config.toml
arch = "dit"
model = "image flow-matching model"
dataset = "photos of plants and fungi (iNaturalist)"
train_examples = 90422
image_size = 32
horizontal_flip = true
conditioning = "none"
objective = "flow_matching"
cond_dim = 128
logit_normal_time = false
norm = "layernorm"
activation = "silu"
head_dim = 16
fused_qkv = true
qk_norm = false
moe = "top_k"
num_experts = 32
moe_every = 1
expert_mlp_ratio = 0.5
experts_per_token = 2
shared_expert = false
patch_size = [4, 4]
layers = 6
width = 256
positions = "conv"
optimizer = "muon"
muon_scale = "spectral"
lr = 0.032
momentum = 0.95
nesterov = true
orthogonalizer = "newton_schulz_5"
adamw_lr_other_params = 0.0024
grad_clip = 3.0
gradient_centralization = true
l1_shrink = 0.03
ema_decay = 0.99
magnitude_pruning = 0.7
steps = 13700
batch_size = 256
epochs = 38.8
lr_schedule = "cosine"
final_lr_fraction = 0
warmup_steps = 680
weight_decay = 0.003
adamw_weight_decay_other_params = 0
Rows from block 3 of a small image flow-matching model, named by matrix and row number. Rows with one number within an expert belong to one neuron, the router's apart. Each number is 128 + 32 x the weight over its row's rms, rounded and kept within 0 to 255. All counts start at 0. Numbers have three digits each.
Before each expert's rows are labels from the 100 images, of 14848 (inputs lightly noised), where the router gives the expert most weight on average: "colour at peak" is the nearest of a few named colours to the mean colour under the peak. Only what is clearly more common there than usual is listed. The data: photos of plants and fungi (iNaturalist). In brackets: how many of the 100.
# router: router (model.blocks.3.mlp.router.weight, 32x256, trained with AdamW), inputs 0-127
# up: expert up (model.blocks.3.mlp.up, 32x128x256), inputs 0-127
# down: expert down (model.blocks.3.mlp.down, 32x256x128, transposed), outputs 0-127

# expert 7
colour at peak: pink (37)
router.7:133138139107223101137104142192137144122133103156102137102186092118127169167053104106129123130241163115127115125126135134114114144078128140140142064096113117140136096103162137128110132145077105208129142102155175171151063153080125132100121099104186143158114087098121107037124111144089186115135100112142097137143167063124120159141153141114118152079131156107145107135139128156073159037096
up.3:128127128128128128128128128128128128128128128128128128130128128128128128128128128128128128128128128128128128128139128128128128128128135128128128128128132128128128128128126128080128128128128128128127128128128128128128128128140128128128128128128128128128128128128128128128128128128129128128128128128128128129128133128128128128140128128128128135128128128128128127128128128128128128128128
down.3:124126128128128128128128128128128128128128128222128128128128128128128128128128128128124069128128128128128128128018129128128128128174128137128128128128128090128128128180128128128139128128128128124128128128128131128128146128128128135125128128119128128128128128128128131128000128128121128128128128128100128128128061124128128128128128128128128123128128128116128128128128128128128128128128
up.5:128128128128128128128151128128128128128128128128121128128128128128128128128122128128129116128128128128255128128126128128128128128128128128128128128128128128128128128128128128128128128128128128128128128128128124128128128128128128128128128128128128128128128128128128128128128128128128128128128128128128126128128128128128128128127128128000128124128128128128128128128128126128128128128128
down.5:127148128128128126128128128128128128128128128128128128128128128128255128128123128128128128128128134128128128128128128128128155128128170128128128128128145121128128128128128128128128128128136128128128128128128128128128128128128128128255128128127128128128128128128128128128128128128128128128000128128128128128128116119128128128128128128128128130128128128128128128128128128128128128081128
up.7:128128128128128128128128128128128128128128128128128128128128128128128128128128128128128128128128128128128128128128128128128149128128204128128128128128128128128128128128128128129128129128128128124128128128128128128128142128128128128128128128128128128128128128128128255128128128128128128128128128128128128128128128128128128128119128128128128126128128128128128128128128128128128128128128
down.7:128128128128128128128128128128128128128128128128128128128128049128120128128124128128129128128128128128128128128128128128128120128137148128128117128128000128128128128128128128128128128128128128128128128128128128128128106128128128128130128128128128128128128128128128222128128128128128128128128128128128128128128128135128127128128128128119128128128128128128128200128128128128128128131128
up.9:128128128128128128128128128128128128128128128128128128000128128128128128128128128128128128128138128128128128128128166128128128128128117128128128128128042128128128128128128128128128128128128128128128128128128128128128128128128128128128128128128128128128128128128128128128128128127128128128128128128128128128128128128128128128128128127128128128128128128128128128128128128128128128128128
down.9:128128128128128114128128128128128128128128128102128128128142127128072128128128128128085102128140128128128128128128128128128179128129000128128128128128142128128128128128128128128128128128128128128128128128128132128128132128128128146147128128128128128128128128128128124128128128127128128128128128128128128128128128120128165128128128131127128128128128128128128135128128128128128128128128
up.11:128128128128128128128128128128128128128128128128128128128128128128128128128128128128128128128128128128128128128128128128128128128128167128128128128128128128128128128128128128128128128128128128128128128128128128128128128128128128128128128128127128128128128128128128128128128128128128128128128128128128128128128128128128128128128128128128128128128128128128128128128128128128128128128128
down.11:128128128128128128128128128128128128128128128128128128145128129128079128128129128128127053128128129128128128128128255110128128128128040128128059128128128128128128128128128128128128128128171128128128128128128128128128169128128128200169128128071128128128128128128128127128128128128128128128128128128128128128128128128128128128128128128128128128128128128128128056128128110128128128129128
up.13:128128128128128126128128128128128128128128128128128128143128128128128128128128128128128128128134128128128128128128128128128128128128000128128132128128128129128128128129124128128128128128128128127128128128128128128128119129128123128128128128128128128128134128128128128128128129127126128128128128128128120128128128128128128128128128128138128129128128128128128128128128128128128128128128
down.13:128128128128128120128128128128128128128128128128128128127128128128128128128136128128128128128128128128126128128130128128128128128104128128128149128128141075128128128128128128128128130128109128128128128128128128128128213128128128128128128128128128128128128128128128255128128128128128128128128128128128128128128128121128000128128128124128128128128128128128128118128128130128128128130128
up.15:128128128128128128128128128128128128128128128128128128126128128128128128128128128128128000128128128128128128128135128128128128128128128128128128128128128128000128128128128128129128128128128128128128128128128128128128128128128128128128128128128128128128128128128128126128128128128128128128128128128128128128128128128128128128128128128128128128128134124128128128128128128128128128128128
down.15:171128128128128128128128128128128128128128128143128128127128149128128128128128128128128000128128128128000128128128128128128118128128128126128130128128128137128128128128128128129128128128164128079128128128128152128128120128128128147143128128128128128128128128128128128128128128125133128128128128128128128129128128128128168128128128129137092128128128128135128128128128128128128128128128
up.16:128128128128128128128128128128128130128128128128128128129128128128128128128128128128128128128128128128128128128128128128128126128128123128128128128128128128128128128109126128130128128128128128131129128128128128128128128128128128146128128128128128128128128128128128128128128128128128128128128132128128128120128129128128128128128128128128128128128128129128128128128128128128128128128128
down.16:128130128128128228128128128128117128128128128128128128128128063128063128128230128128093097128128181128128128128128128128128127128128046069143076128128128152128128128128128128128129128128186128128128128128128128128128130128128128128028128128126103128128117128128128128128051128128128128128128128128128128128128128128128128128128128128000129128128128128118128128128128128128128128128128
up.24:128128128128128128128128128128128128128128128128128128128128128128128128128128128128128128128128128128128128128128128128128113128128234128128128128128130000128128128128128128128128128128128128223128128128128128128128128128128127128128128128128128128128128128128128155128128128125128128128128128128128128128128128128128128128128128128128129128128128128008128128128129128128128128128128
down.24:128128128128128003128128128128128128128128128128128128128128152128127128128121128128160128128128128128117128128128128128128139128101152128128166128128156133128128128128128128128128128128117128059128128128128127128128107128128128124126128128128128128128128128128128000128128128128128128128128128128128128128128128114128000128128128128093125142128128128197128245128128128128128128133128
up.26:124128128128128128128128128128128128128128128128128128128128128128128128128130128128129128128127128128128128128129123135128128128136090128128128128128142128128128128128017128128128146128128128148128128128128128128128133128128128128128128128128128128128128128128128128128128128129128128128128135128128221128149128128128128128128128128128126128128130127128128140128128131128128128128128
down.26:128128128128128128128128128128128128128128128128128128125152128128150128128116128128124127128128128128148128128128000128128128128144096128128072128128128139128128128100128128128157136128156128128128128128128132128128046128128128175128128128128128128128128128128128137128128128162128128128128128128128128128128128122128130128128128129126128122128128128128128128128128128128128128191128
up.31:128128128128128128128128128128128128128128128128128128128128128128128128128128128128128128128128128128128128128128128128128128128128121128128128128128105128128128128128173128128128128128128128162128128128128128128128128128128128128128128128128128128128128128128128128128128128127127128128128128128137128128128128128128128128128128128128128132128125128128128255128128128128128128128128
down.31:128128128128128212128101128128128128128128128139128128128128128128129128128154128128124128128128128121162128128128128128128066128197128130128132128128128128128128128128128128128128128128131128128128128128128110128128128128128128125136128128125128128128128128128128203128128128128128128128128128128128128130128128128128128128128128114128128149128128128128128119128128128128128128128128
up.38:117117128127128127128128128128128129128128128128128128128128128128128128128128128128128128128128135128128128128129128200128128128128129128128128128128128128128128128128128128128128128128128128128128128128128128128128128128128000128128128128128128128128128128128128128128128162128128128128128128128128129128128128128128128128130128128129128129128128127128128128128128128128128128128128
down.38:128139128128128120128128128128255128128128128128128128128117128128098128128128128128132109128128130128128128128128128145128172128238128136128041128128128128128128128128128128000130128128122128128128128128128128128128133128128128127117128128147128128128128128128128128128008128128134128128127128128128128141128128109128118128128128097128190154128128128121128091128128128128128128053128

# expert 30
colour at peak: black (100)
router.30:150134055172101116133152166136091113200035108165184201133140110095128178130119148095120131146185116127093176139126131151156183115067114105152135115149181116130182104129156118131118121126162118103133144147156127111103092078132150102097133185126117160133115148128076203110105110128104162078129124108132196117144129130162192131153203162139078123183133139101147211122079135137059144179116
up.82:128128128128128106128128128128128128128128128128128128132128128128128128128128128128128128128114130128129128128128128128147128126129089128128128128128128172128129128128128128128128128128128128125128128128128128128128128128128128255128128128125128128128128128128128048128128128128128128128128128128128128128128128128128128128126128128128128132128128128129128128128128128128128128128128
down.82:128128128128128255128128128128128128128128128128124128127128109128125128128198128128123128128128128128128128128128079128128065128127129120128128128128149255128128128100128128128128128128124128113128128128128128128128127128128128000128128128128169128128128128128128190128131128128128128128128128128128128128128128128128132128128128154128110128128128128128128117128128060128128128128128
up.86:128128128128128128128128128128128128128128128128128128128128128128128128128128128128128128128134128128125128128128128128128147128128255128128128128128214128128128128128128128128128128128128128124128128128128128128128128128128128128128128128128128128128128128128128128128128128128128128128128128128128128128128128128128128128128128128128128128128128128128128128128128128128128128128128
down.86:128128128128128125128128128128128128128128128128128128152128128128107128128126128128089128128128128128128128128128128128128070128066128128128127128128000129128128128128128128128128128128129128128128128128128124128128128128128128149128128128128128128128128128128128246128127128128128128128128128128128128128128128128128169128128128128128128128128128128126128128128128128128128128131128
up.90:128128128128128128128128128128128128128128128128128128128128128128128128128128128128128128128128128128129128128128108128128128128128128128128128128128128128128128128128128128128128128128128128089128128128128128128128128128128128128128128128128128128128128128128128129128255128128128128128128128128128128128128128128128128128129128128128128128128128128128128128128128128128128128128128
down.90:128097128128128128128128128128128128128128128213128128149255128128176128128128128128222128128128128128128128128128000128128128128180128129128128128128128150128128128121128128128128128128115128128128128128128128128128123128128128128128128128149128128128128128128128128128128128128128128128128128128000128128128128144128128128128128128127128077128128128128128129128128128128128128141128
up.96:128128128128128128128128128128128128128128128128132128115128128128128128128128128128128128128134128128128128128128168128128129128121124128128128128128128000128128128120133128128128128128128128255128128128128128128128128124128128128128128128121128128128128128128128103128128125128128128128128128128128128128128128128128128128129128128056128126128128128000128128128128128128128128128128
down.96:128128128128128124128128128128128128128128128142128128128128136128128128128082128128137132128128128128118128128128186128128140128128128128128128128128140000128128128000089128128128127128128128204128128128131128128128156128128128142128128128128128128128129128128128142128128128128128128128128128128128128128128128255128130128128128128111127142128128128000128127128128128128128128130128
up.98:128128128128122128128128128128128128128128128128128128128128128128128128128128128128128128128080133128128128128128128128128128128128140128128128128128128128136128128128093128128128141128128128116128128128128129128128127128128128128255128128128128128128128128128128128128128128128123128128128129128128128128128129128128128128128128128128128128128128128128128128128128000128128128128128
down.98:128128128128128127128138128128128128128128128128128128128129142128131128128124128128137133128128128128000128128128151128128128128127113128128128128128128128128128128132128128128128127128127128124128128128128128128128125128128128127000128129128128128128128128128128128128128128128128128128128128128128128128128128127128129128128128178129128128128128128128128127128128128128128128128128
up.102:128128128128128128128128128128128128128128128128128128098128128128128128128128128128128128128128129128128128128128138128128128128136176128128128128128137128128128128128128128127128128128128128124128128128128128128128128128128128128128128128128128128128128128128128000128128128130128128128128128128128128123128128128128128128128128128128128130128131133128128128128128128128128128128128
down.102:128128128128128128128128128128128128128128128128127128136128128128164128128130128128128128128128128128128128128128124128128123128135132128128214128128255121128128128128129128128128128128126128128128128128128128128128131128128128128128128128128128128128128128128128255128105128128128128128128128128128128128128128128128255128128128128128128122128128128128128128128128128128128128255128
up.104:128128128128128128128128128128128128128128128128128128128128128128128128128128128128128128128128128128128128128128128128128130128128136128128128128128125128128128128128128128128128128128128128128128128128128128128128128128128128128128128128128128128128128128128128125128131128128128128128128128128128128128128128128128128128128128128128128128128128128128128128128128128128128128128128
down.104:128128128128128128128128128128128128128128128128128128128128125128127128128128128128121128128128128128128128128128128128128128128128128128128128128128118128128128128128128128128128128128125128127128128128128128128128128128128128128128128128126128128128125128128128116128128128128128128128128128128135128128128128128128128128128128128128128128128128128128128128128128128128128128128128
up.106:128128128128128128128128128128128128128128128128128128129128128128128128128128128128128128128128128128129128128128128128128128128138128135128128128128128128128128128128126128128128128128128128127128128128128128128128129128128127128128128128128128128128128128128128128128128133128128128128128128128128220128128128128128128128128128128128128128128128128128128128128125128128128128128128
down.106:128128128128128128128128128128128128128128128130128128101128062128131128128026128128128128128128128128128128128128127128128128128129170128128121128128121135128128128128109128128128128128128128128128128128128128128128116128128128156128128128128128128128128128128128128128128128128128128128128128128128128128128128128128076128128128102133128142128128128127128128128128128128128128184128
up.107:130128128128128128128128128128128128128128128128128128128128128128128128128128128128128128128127128128128128128128128128128124128128108128128128128128128128128128128128127128128128128128128128128128128128128128128128128128128128128128128128128128128128128128128128129128128130128128128128128128128128128128128128128128128128128128128130128128128125128128128128128128128128128128128128
down.107:128128128128128128128128128128128128128128128128128128190128128128115128128128128128006128128128128128125128128128127128128000128128128128128128128128128128128128128128128128128128128128134128128128128128128128128128127128128128128128128128128128128128128128128128122128128128128128128128128128128128128128128128128128123128128128128128128128128128128128128128128128128128128128128128
up.116:128128128128128128128128128128128128128128128128128128133128128128128128128128128128128128128128128128139128128128255128128128128128166128128184128128128131128127128128222128128128128128128128000128128128128128128128128128128128128128128128129128128128128128128128129128128128128128128128128128128128129129122128128128128128128128128128128128128128128122128129128128128128128128128128
down.116:128128128128128127128128128128128128128128128128128128125128136128128128128151128128144128128128134128111128128128255128128128128191127128128179128128107121128128128128112128128128128128128128128128128128128128128128127128128128134144128128128125128128126128128128130128128128128128128128128128128128128128128128079128138128128128130128128151128128128128128130128128128128128128000128
up.117:128128128128128128128128128128128128128128128128128128128128128128128128128128128128128128128128128128128128128128128128141128128128127128128093128128154132128128128124128128128128068128128128128128128128128128128128128128128128128128128128128128128128128128128128127128128128128128128128128235128128128128128129128128128128128128128128131188128128128128072128128128128128128128128128
down.117:128128128128128128128128128128128128128128128127125128128134128128099128128132128128130118128128128128128128128128000128128126128089111128128069128128123244128128128131119128128128144128206128126128128128128128128128074128128128128128128128128128128128128128128128162128133128128128128128128128128128128128128128128128117128128128128106128110128128128128128128128128128128128128128128
up.124:128128128128128123128128128128128128128128128128128128127128128128128128128128128128128128128128128128128128128128186128128128128130128128128127128128127012128128128128000128128128128128128128128128128128128128128128128128128128128128128128127128128128128128128128128128128128128128128128128128128128128128128128128128128128128128128128128128128128128166128128128128128128128128128128
down.124:128128128128128128128128128128128128128128128128128128117110141128128128128127128128130129128128128128128128128128255128128050128160128135128115128128122000128128128123255128128128098128110128131128128099128128128128045128128128077128128128128129128128128128128128118128128128128128128128128128128128128128128128116128127128128128128128128130128128128238128128128128120128128128129128

# expert 11
colour at peak: grey (77)
router.11:117113146140150094086116108094153130101107188157105104134127109139122150073064150079135145116102112158127153113126068118122130182127169156100154172189107106125100122115132122137153057130092117120108097119130082112127152104216100150129118122111059132146133119091084121104139144147133105083121130155134146145120139205189069102085102134078177047093122128148153180126174120111123183103157
up.0:128128128128128128128128128128128128128128128128128128128128128128128128128128128128128128128128128128128128128128127128128128128128128128128128128128128128128128128128128128128128128128128128128128128128128128128128128128128128128128128128128128128128128128128128128128129128128128128128128128128128128128128128128128128128152128128128134132128128128128128128128128127128128128128128
down.0:139128128128128128128140128128117128128128128053128128128128128128125128128128128128068128128128128103128128128129136135128128128128128135128128128128129131128128128128128128128141128128128128128128128128121127128128128128128128128062128128102128128128128128128128128128128128128142128128128128128000128122128134130128128128128128128128129128128131128128128129128128055128128128126128
up.1:128096128128128124128128128128128132128128128128128128128128128128124128128128128128128128128128128128128128128128128128128128128128128128128128128128128125128128128128128128127128128128128128128128128128128128128128128128128128128128128128128128128128128128128128128128128128128128128128128128128128128128127128128128128128130128128128128128128126128128128128128128128128128128128128
down.1:128128128128128131128204128128128128128128128128128128128128128128128128128129128128140125128128128172130128128128128130128129128128114128128127128128128128128128128128128128133125128128128128133128128128128128128128128128128128128126128128130128128128128128128128128128128128128128128128128128128128128128128128128128128128128128128117133128128157128124128128128128128128128128128128
up.3:128128128128128128128128128128128128128128128128128128128128128128128128128128128128128128128128128128128128128128133128128128128128128128128128128128128128128128128128128128128128128128128128128128128128128128128128128130128128128127128128127128128128128128128128128128128128124128128128128128128128128128128128128128128128128128128128128128128128128128128128128128128128128128128128
down.3:128128128128128128128078128128161128128128128128128128128046128128144128128128128128128117128128129246033128128128129128128128128128111128128124128128128121128128128128128128128119128128128128128128128128026128128128127128128128128128128128170128128128128128128128132128129128127128128128128128128140128128128128128128128128128128128138128129128104128128128128128128127128128128127128
up.5:128128128128128128128128128128128128128128128128128128023128128128128128128128128128128128128128128128128128128128135128128128200128000128128128128128132128128128128128128128128128128128128128131128128128128128128128128128128128128128128128128128128128128128128128138128128128128128128128128128128128128128128129128128128128128128128128128128128128128128128128128128128128128128128128
down.5:128127128128128136128128128128128128128128128128128128128128130128128128128125128128128128128128128128128128128128097128128043128128078127128129128128231128128128128144127128128128128128128128128128128128128128128128127128128128152128128128128128128128128128128128133128129128128125128128128128128128128128128128128128079128128128126128128115128128128128128157128128128128128128128128
up.7:128082128128128128128128128128128130128128128128128128128128128128128128128128128128128255128128128128128128128128128128128128128128128128128115128128128128128128128128128128128128128128128128128128128128128125128128128128128128128154128128128128128128128128128128128128128128125128128128128128128128128128128162128128128128128128128128128128128128128127128128128128128128128128128128
down.7:163108128128128128128125128128128128128128128128128128128125119128128128128130128128128255128128128144000128128128127128128128128128128128130128128128128128128128128128128128128128128128128128128128128128156131128128144128128128128255128128154128128128128128128128128128128128128128128128128128128132128131128127128128128128128128163128128128128125128143128128128128129128128128128128
up.8:127067128125128128128128128128128128128128128128128128128128128128128128128128128128128128128128128128128128128128128115128128128128128128128128128128128128128128128128128128128128128128128128128128128128128128128128128127128128128128128128128128128128128128128128128128128128127128128128128128128128128131128128128128128128128128128128129128128128128128128125128128128128128128128128
down.8:112129128128128138128128128128223128128128128255128128128128128128139128128128128128128128128128177196128128128128128128128128128128127127128127128128128129128128128128128128128152127128128128125128128128125128128128128128128128130229128128135128128128128128128128127128135128128128128128128128128000128154128145128128126128128128128158143128128128128126128128128128128128128128136128
up.10:128128128127128128128128128128134128128128128128128128128128128128128128128128128128128128128128129128128128128126128136128128128128128128128129128128128128128128128128128128127128128128128128128126128128128128128128128128128128128128128128124128128128128128128128128128128128128127128128128128128128128255128129128128128128128128128128124128128147128128128128128129128128128128128128
down.10:128128128128128126128204128128230128128128128128128128128128128128255128128128128128255128128128149071128128128129128129128113128128128128128127128128128130128128128114128128128128128128135128128128128128035126128128128128128128128255128128174128128128128128128128128128128128127098128128201128128128128128128128128128128128128128128130236128128180128128128128128128128128128128120128
up.14:128127128128128128128128128128128128128128128128128128136128128128128128128128128128128128128128128128128128128128131128128128128128128128128128128128128124128128128128128128128128128128128128128128128128128128128128128128128128128128128128128128128128128128128128000128128133128128128128128128128128129128128128128128128128128128128128128128128128128130128128128128128128128128128128
down.14:128128128128128128128128128128128128128128128129128128128128120128127128128128128128103128128128128128123128128128137128128130128123118132128128128128255128128128128127128128128128133128128128128128128128128128128128081128128128128128128128128128128128128128128128110128128128128128128128128128128128128128128128126128107128128128128116128128128128128145128128128128128128128128128128
up.15:127128128131128128128128128128125128128128128128128128128128128128128128128128128128128128128128128128124128128128128128128128128128128128128128128128128129128128128128128128128128128128128128128128128128128128128128128128128128128128128128129128128128128128128128128128128126128128128128128128128128128128128128128128128128109128128128128128128128128129128131128118128128128128128128
down.15:070161128128128130128110128128131128128128128128128128128126128128128128128123128128053128128128120043186128128128129128128130128129110128128128128128128134128128128128128128122128128128128128127128128128129135128128128128128128128123128128128125128128128128128128128128128128188128128128128128128128128048128128128128091128128128128133128129128128128128128128128128128128128128128128
up.17:000000128128128128128128128128128128128128128128128128128128128128128128128128128128136128128128255128128128128128128070128128128128134128128128128128128128128128128128128128128128128128128128128128128128128150128128131128128128128128128128000128128128128128128128128128128128057138128128128128128128128128128128128128128128128128129128128128128128127128128128128128128128128128128128
down.17:124117128128128123128082128128128128128128128082128128128130128128255128128128128128255126128128119185068128128128145125128124128119127128128128128128121128128128128128128128129128128128128128128128128128205130128128128128128128128128128128138124128128128128128128106128128128078063128128128128128128128117128205128128131128128128128129128158128128128128128128128128157128128128131128
up.26:128126128128128133128128128128128128128128128128128128128128128128128128128128128128128128128128126128128128128128128128128128128128128128128128128128128128128128128128128128128128128128128128128128128128128126128128128128128128127128128128128128128128128128128128128128128128137158128128128128128128128128128128128128128128128128128128128128128126128128128128128128128128128128128128
down.26:128128128128128128128128128128128128128128128128128128128128128128128128128128128128063129128128166128180128128128127035128130128129128136128131128128129100128128128128128128128076128128128128124128128128126118128128130128128128128129128128101119128128128128128128128128128128132128128128128128128230128128128117128128128128128128128132157128128129128129128128128128128128128128128128
up.27:128128128128128128128128128128128128128128128128128128128128128128128128128127128128128128128128128128128128128128128128128130128128138128128128128128125118128128128128128128128128128128128128128128128128128128128128128138128128165128128128118128128128128128128128128128128128128128128128128128128128128128128127128128128128128128128128128128128128128128128128128123128128128128128128
down.27:114128128128128011128128128128128128128128128154128128128128127128120128128128128128144128128128130128128128128128128124128120128128128128128122128128132233128128128117128128129128128128128128128128128128133128128128172128128128128128128128129128128128128128128128129128128128128128128128128128128128128128128126128128128128128128128154122255128128128128128128128128128128128128226128

# expert 9
colour at peak: black (97)
router.9:129133087190111127122150135165072074188113095134169211130147125114119145145137101090091133139184119105104108136122121140059172136075100111137137100185171107128163082119127104111115132061114124112135129121137125133096090133100160155120151164122135086103101116106150171072138115107096147121114130129121083097150143158166127106150145142159061124191128101130144160117118152163086125121146
up.1:128128128128128128128128128128128128128128128128128128128128128128128128128128128128128128128128129128128128128129142128128128128128128128128128128128128128128128128128128128128128128128128128128128128128128128128128129128128128128128128128128128128128128128128128131128128128127128128128128128128128128128125128128128128128128128128130128128128128128128128126128128128128128128128128
down.1:128128128128128128128128128128128128128128128127128128128128128128128128128128128128128128128128128128128128128128255128128129128128128128128128128128128000128128128128128128128128128128128128128128128128128128128128128128128128128128128128128128128128128128128128128128128128128128128128128128128128128128128128128128113128128128128128128128128128128128128128128128128128128128128128
up.2:128128128128128128128128128128129128128128128128128128095128128128128128128128128128128128128128128128128128128128128128128128128128126128128140128128128128128128128128134128128128128128128128129128128128128128128128128128128136128128128128128128128128128128128128128128128128129128128128128128128128128128128127128128128128128128128127128040128128128128128128128128128128128128128128
down.2:128128128128128137128128128128128128128128128128127128107131084128128128128243128128117128128128128128120128128128128128128117128175128128128124128128128128128128128084128128128128128128129128127128128128128128128128128128128128150155128128128128128128128128128128046128128128128128128128128128128128128128128128126128128128128128127128128107128128128128128129128128128128128128000128
up.7:128128128128128127128128128128128128128128128128128128128128128128128128128128128128128255128128128128128128128128145128128128128128128128128128128128129128128128128128128128129128128128128128128128128128128128128128133128128128128128128128128128128128128128128128129128123128128128128128128127128128128128128128128128128128128128128128128128128128128128128128128128128128128128128128
down.7:128128128128128128128128128128128128128128128128128128126128128128128128128126128128128176128128128128255128128128128128128134128129128128128127128128127128128128128133128128128128130128128128128128128128128128128128128128128128125128128128128128128128128128128128100128128128128128128128128128128128128128128128101128091128128128116128128127128128128131128128128128128128128128140128
up.8:128090128128128140128128128128128128128128128128128128255128128128128128128128128128113128128126128128128128128128137128128128128128148126128128128128128109128128128128116128114128129128128128130049128128128128128128128128128128121128128128128128128128128128128128171128128127128130128128128128128129127128128107128128128128144128108127128129128119128133137128128128128128128128128128
down.8:128128128128128067128128128128128128128128128128128128128175237128177128128076128128143096128128128128130128128128255128128149128168122128128130128128126125128128128133000128128128128128144128084128128128128128128128120128128128129137128128128128128128128128128128129128128128128128128128128128128128128128128128128128130128128128128128128128128128128128128128128128057128128128117128
up.15:128128128128128128128128128128128128128128128128128128128128128128128128128128128128131128128120128128124128128128130128128002128132255128128128128128000128128128128128130128128128128128128128128128128128128128128128128128128128128128128128128128128128128128128128016128128128128128128128128128128128128128128128128128128128128128128127128127128128128128128128128128128128128128128128
down.15:128128128128128133128128128128128128128128128128255128128128134128137128128128128128127128128128128128128128128128128128128183128139188128128128128128255128128128128128136128128128128128128128128128128128128128128128140128128128128128128128128128128128128128128128000128128128128128128128128128128128128128128128115128130128128128113128128128128128128128128128128128128128128128127128
up.31:127128128128128128128128128128128128128128128128128128050128128128128128128128128128128128128255142128142128128133128128128128128128128128128129128128128128124128128128128128138128128128128128112118128128128128128128118128128128128128128128128128128128128128128128128128128128123132128128128110128128128128128128128128128128128128130119128128128128128128128128128128128128128128128128
down.31:128128128128128128128128122128128128128128128128139128106128124128015128128134128128136125128128128128086128128128128128128065128128159129128128128128121128128128128128128128128128147128122128128128128128128128128128255128128128128153128127128130128128144128128128207128128128128128128128128128128128128128128128134128128128128128129128128128128128128128128123128128123128128128255128
up.33:128126128128128128128135128128128128128128128128128128038128128128128128128128128128128128128128128128128128128128128128128128128128111128128128128128128127102128128128128128127128128128128128128128128128128128128128127128128128128128128128128128128128128128128128128128128128128128128128128128128128128128128128128128128128129128127128126128128128128128128128128128255128128128128128
down.33:128128128128128126128128128128128128128128128128128128124128128128128128128128128128128128128128128128255128128128122128128115128146128128128128128128128128128128128116128128128128128128128128128128128128128128128128153128128128128255128128128128128128128128128128117128126128128128128128128128128128128128128128125128125128128128128128128128128128128133128129128128128128128128129128
up.34:132128128128128128128128128128128128128128128128128128128128128128128128128128128128135128128128127128129128128091086128129128128185255128128128128128128128128128128128128128128128127128128128128126128128128128128128128128128128128128128128128128128128128128128128128128128128127125128128128130128127084161128128128128128128128128126127128128128128128139128131128128128128128128128128
down.34:128128128128128128128128128128128128128128128127128128126129121128120128128112128128140128128128128128130128128128128128128127128241057128128109128128128128128128128126128128128128128128128128128128128128128128128128145128128128138127128128128128128128129128128128011128030128128128128128128128128128128128128128128128000128128128128128128128128128128128128128128128128128128128128128
up.36:128128128128128083128128128128129128128128128128128128130128128128128128128128128128128129128125129128128128128128128128128128128128128128128128128128127132128128128127128128129128128128128128126127128128128128128128128128128128128128128128128128128128128128128128136128128128128128128128128128128128127128128128128128128128128128128128128128128128129120128127128128128128128128128128
down.36:128128128128128255128128128128128128128128128128128128128128128128128128128128128128128128128128128128128128128128255128128111128128128128128128128128128022128128128128128128128128128128128128128128128128128128128128128128128128128128128128128128128128128128128128128128128128128128128128128128128128128128128128083128024128128128128128128128128128128156128128128128128128128128128128
up.45:162128128128128126128129128128133128128128128128128128179128128128128128128128128128133128128128128128128128128116124126128128132128128128128140128128128142128128128137153128128128128128128128002128128128128128128128116129128128128128128128129128128128128128128128128128128128129128128128128255128127128130128120128128128128128128128128127128128000128127128128128119128128128128128128
down.45:128128128128128110128128128128128128128128128130126128114130132128093128128162128128128128128123128128137128128128255128128194128128114128128149128128099129128128128255128128128128129128165128121128128128128128128128220128128128128128128128128101128128128128128128057128139128128128128128128128128128128128128128130128151128128128128128128128128128128106128131128128128128128128128128
up.52:128129128128124132128128128128131128128128128128126128128128128128128128128128128128128128128130128128129128128128133128128130128021128124128128128128124128128128128128128128128128128128128128205128128128128128128128121122128073128129128128132128128128128128128128127128128128128128128128128128128128079000127146128128128128128128129093128126128128128000128128128128129128128128128128
down.52:128128128128128128128128128128128128128128128045128128139128128128128128128128128128204128128128128128128128128128081128128236128128128128128143128128128085128128128057128128128128128128127128128128128128128128128128123128128128128131128128128129128128128128128128172128057128128128128128128128128128128128128128255128055128128128238128128124128128128011128128128128110128128128146128
up.56:128128128128128128128128128128128128128128128128128128134128128128128128128128128128128128128128128128128128128128128128128129128128127128128128128128000122128128128128128128128128128128128128128128128128128128128128128128128128128128128128128128128128128128128128157128128128128128128128128128128128128128128128128128128128128128128128128128128128128128128128128128128128128128128128
down.56:128128128128128128128128128128128128128128128128255128130128143128145128128128128128154128128128128128128128128128064128128128128132129128128128128128094128128128128108128128128128128128125128129128128128128128128128128128128128128128128128128128128128128128128128000128128128128128128128128128128128128128128128127128150128128128139128128128128128128128128128128128128128128128128128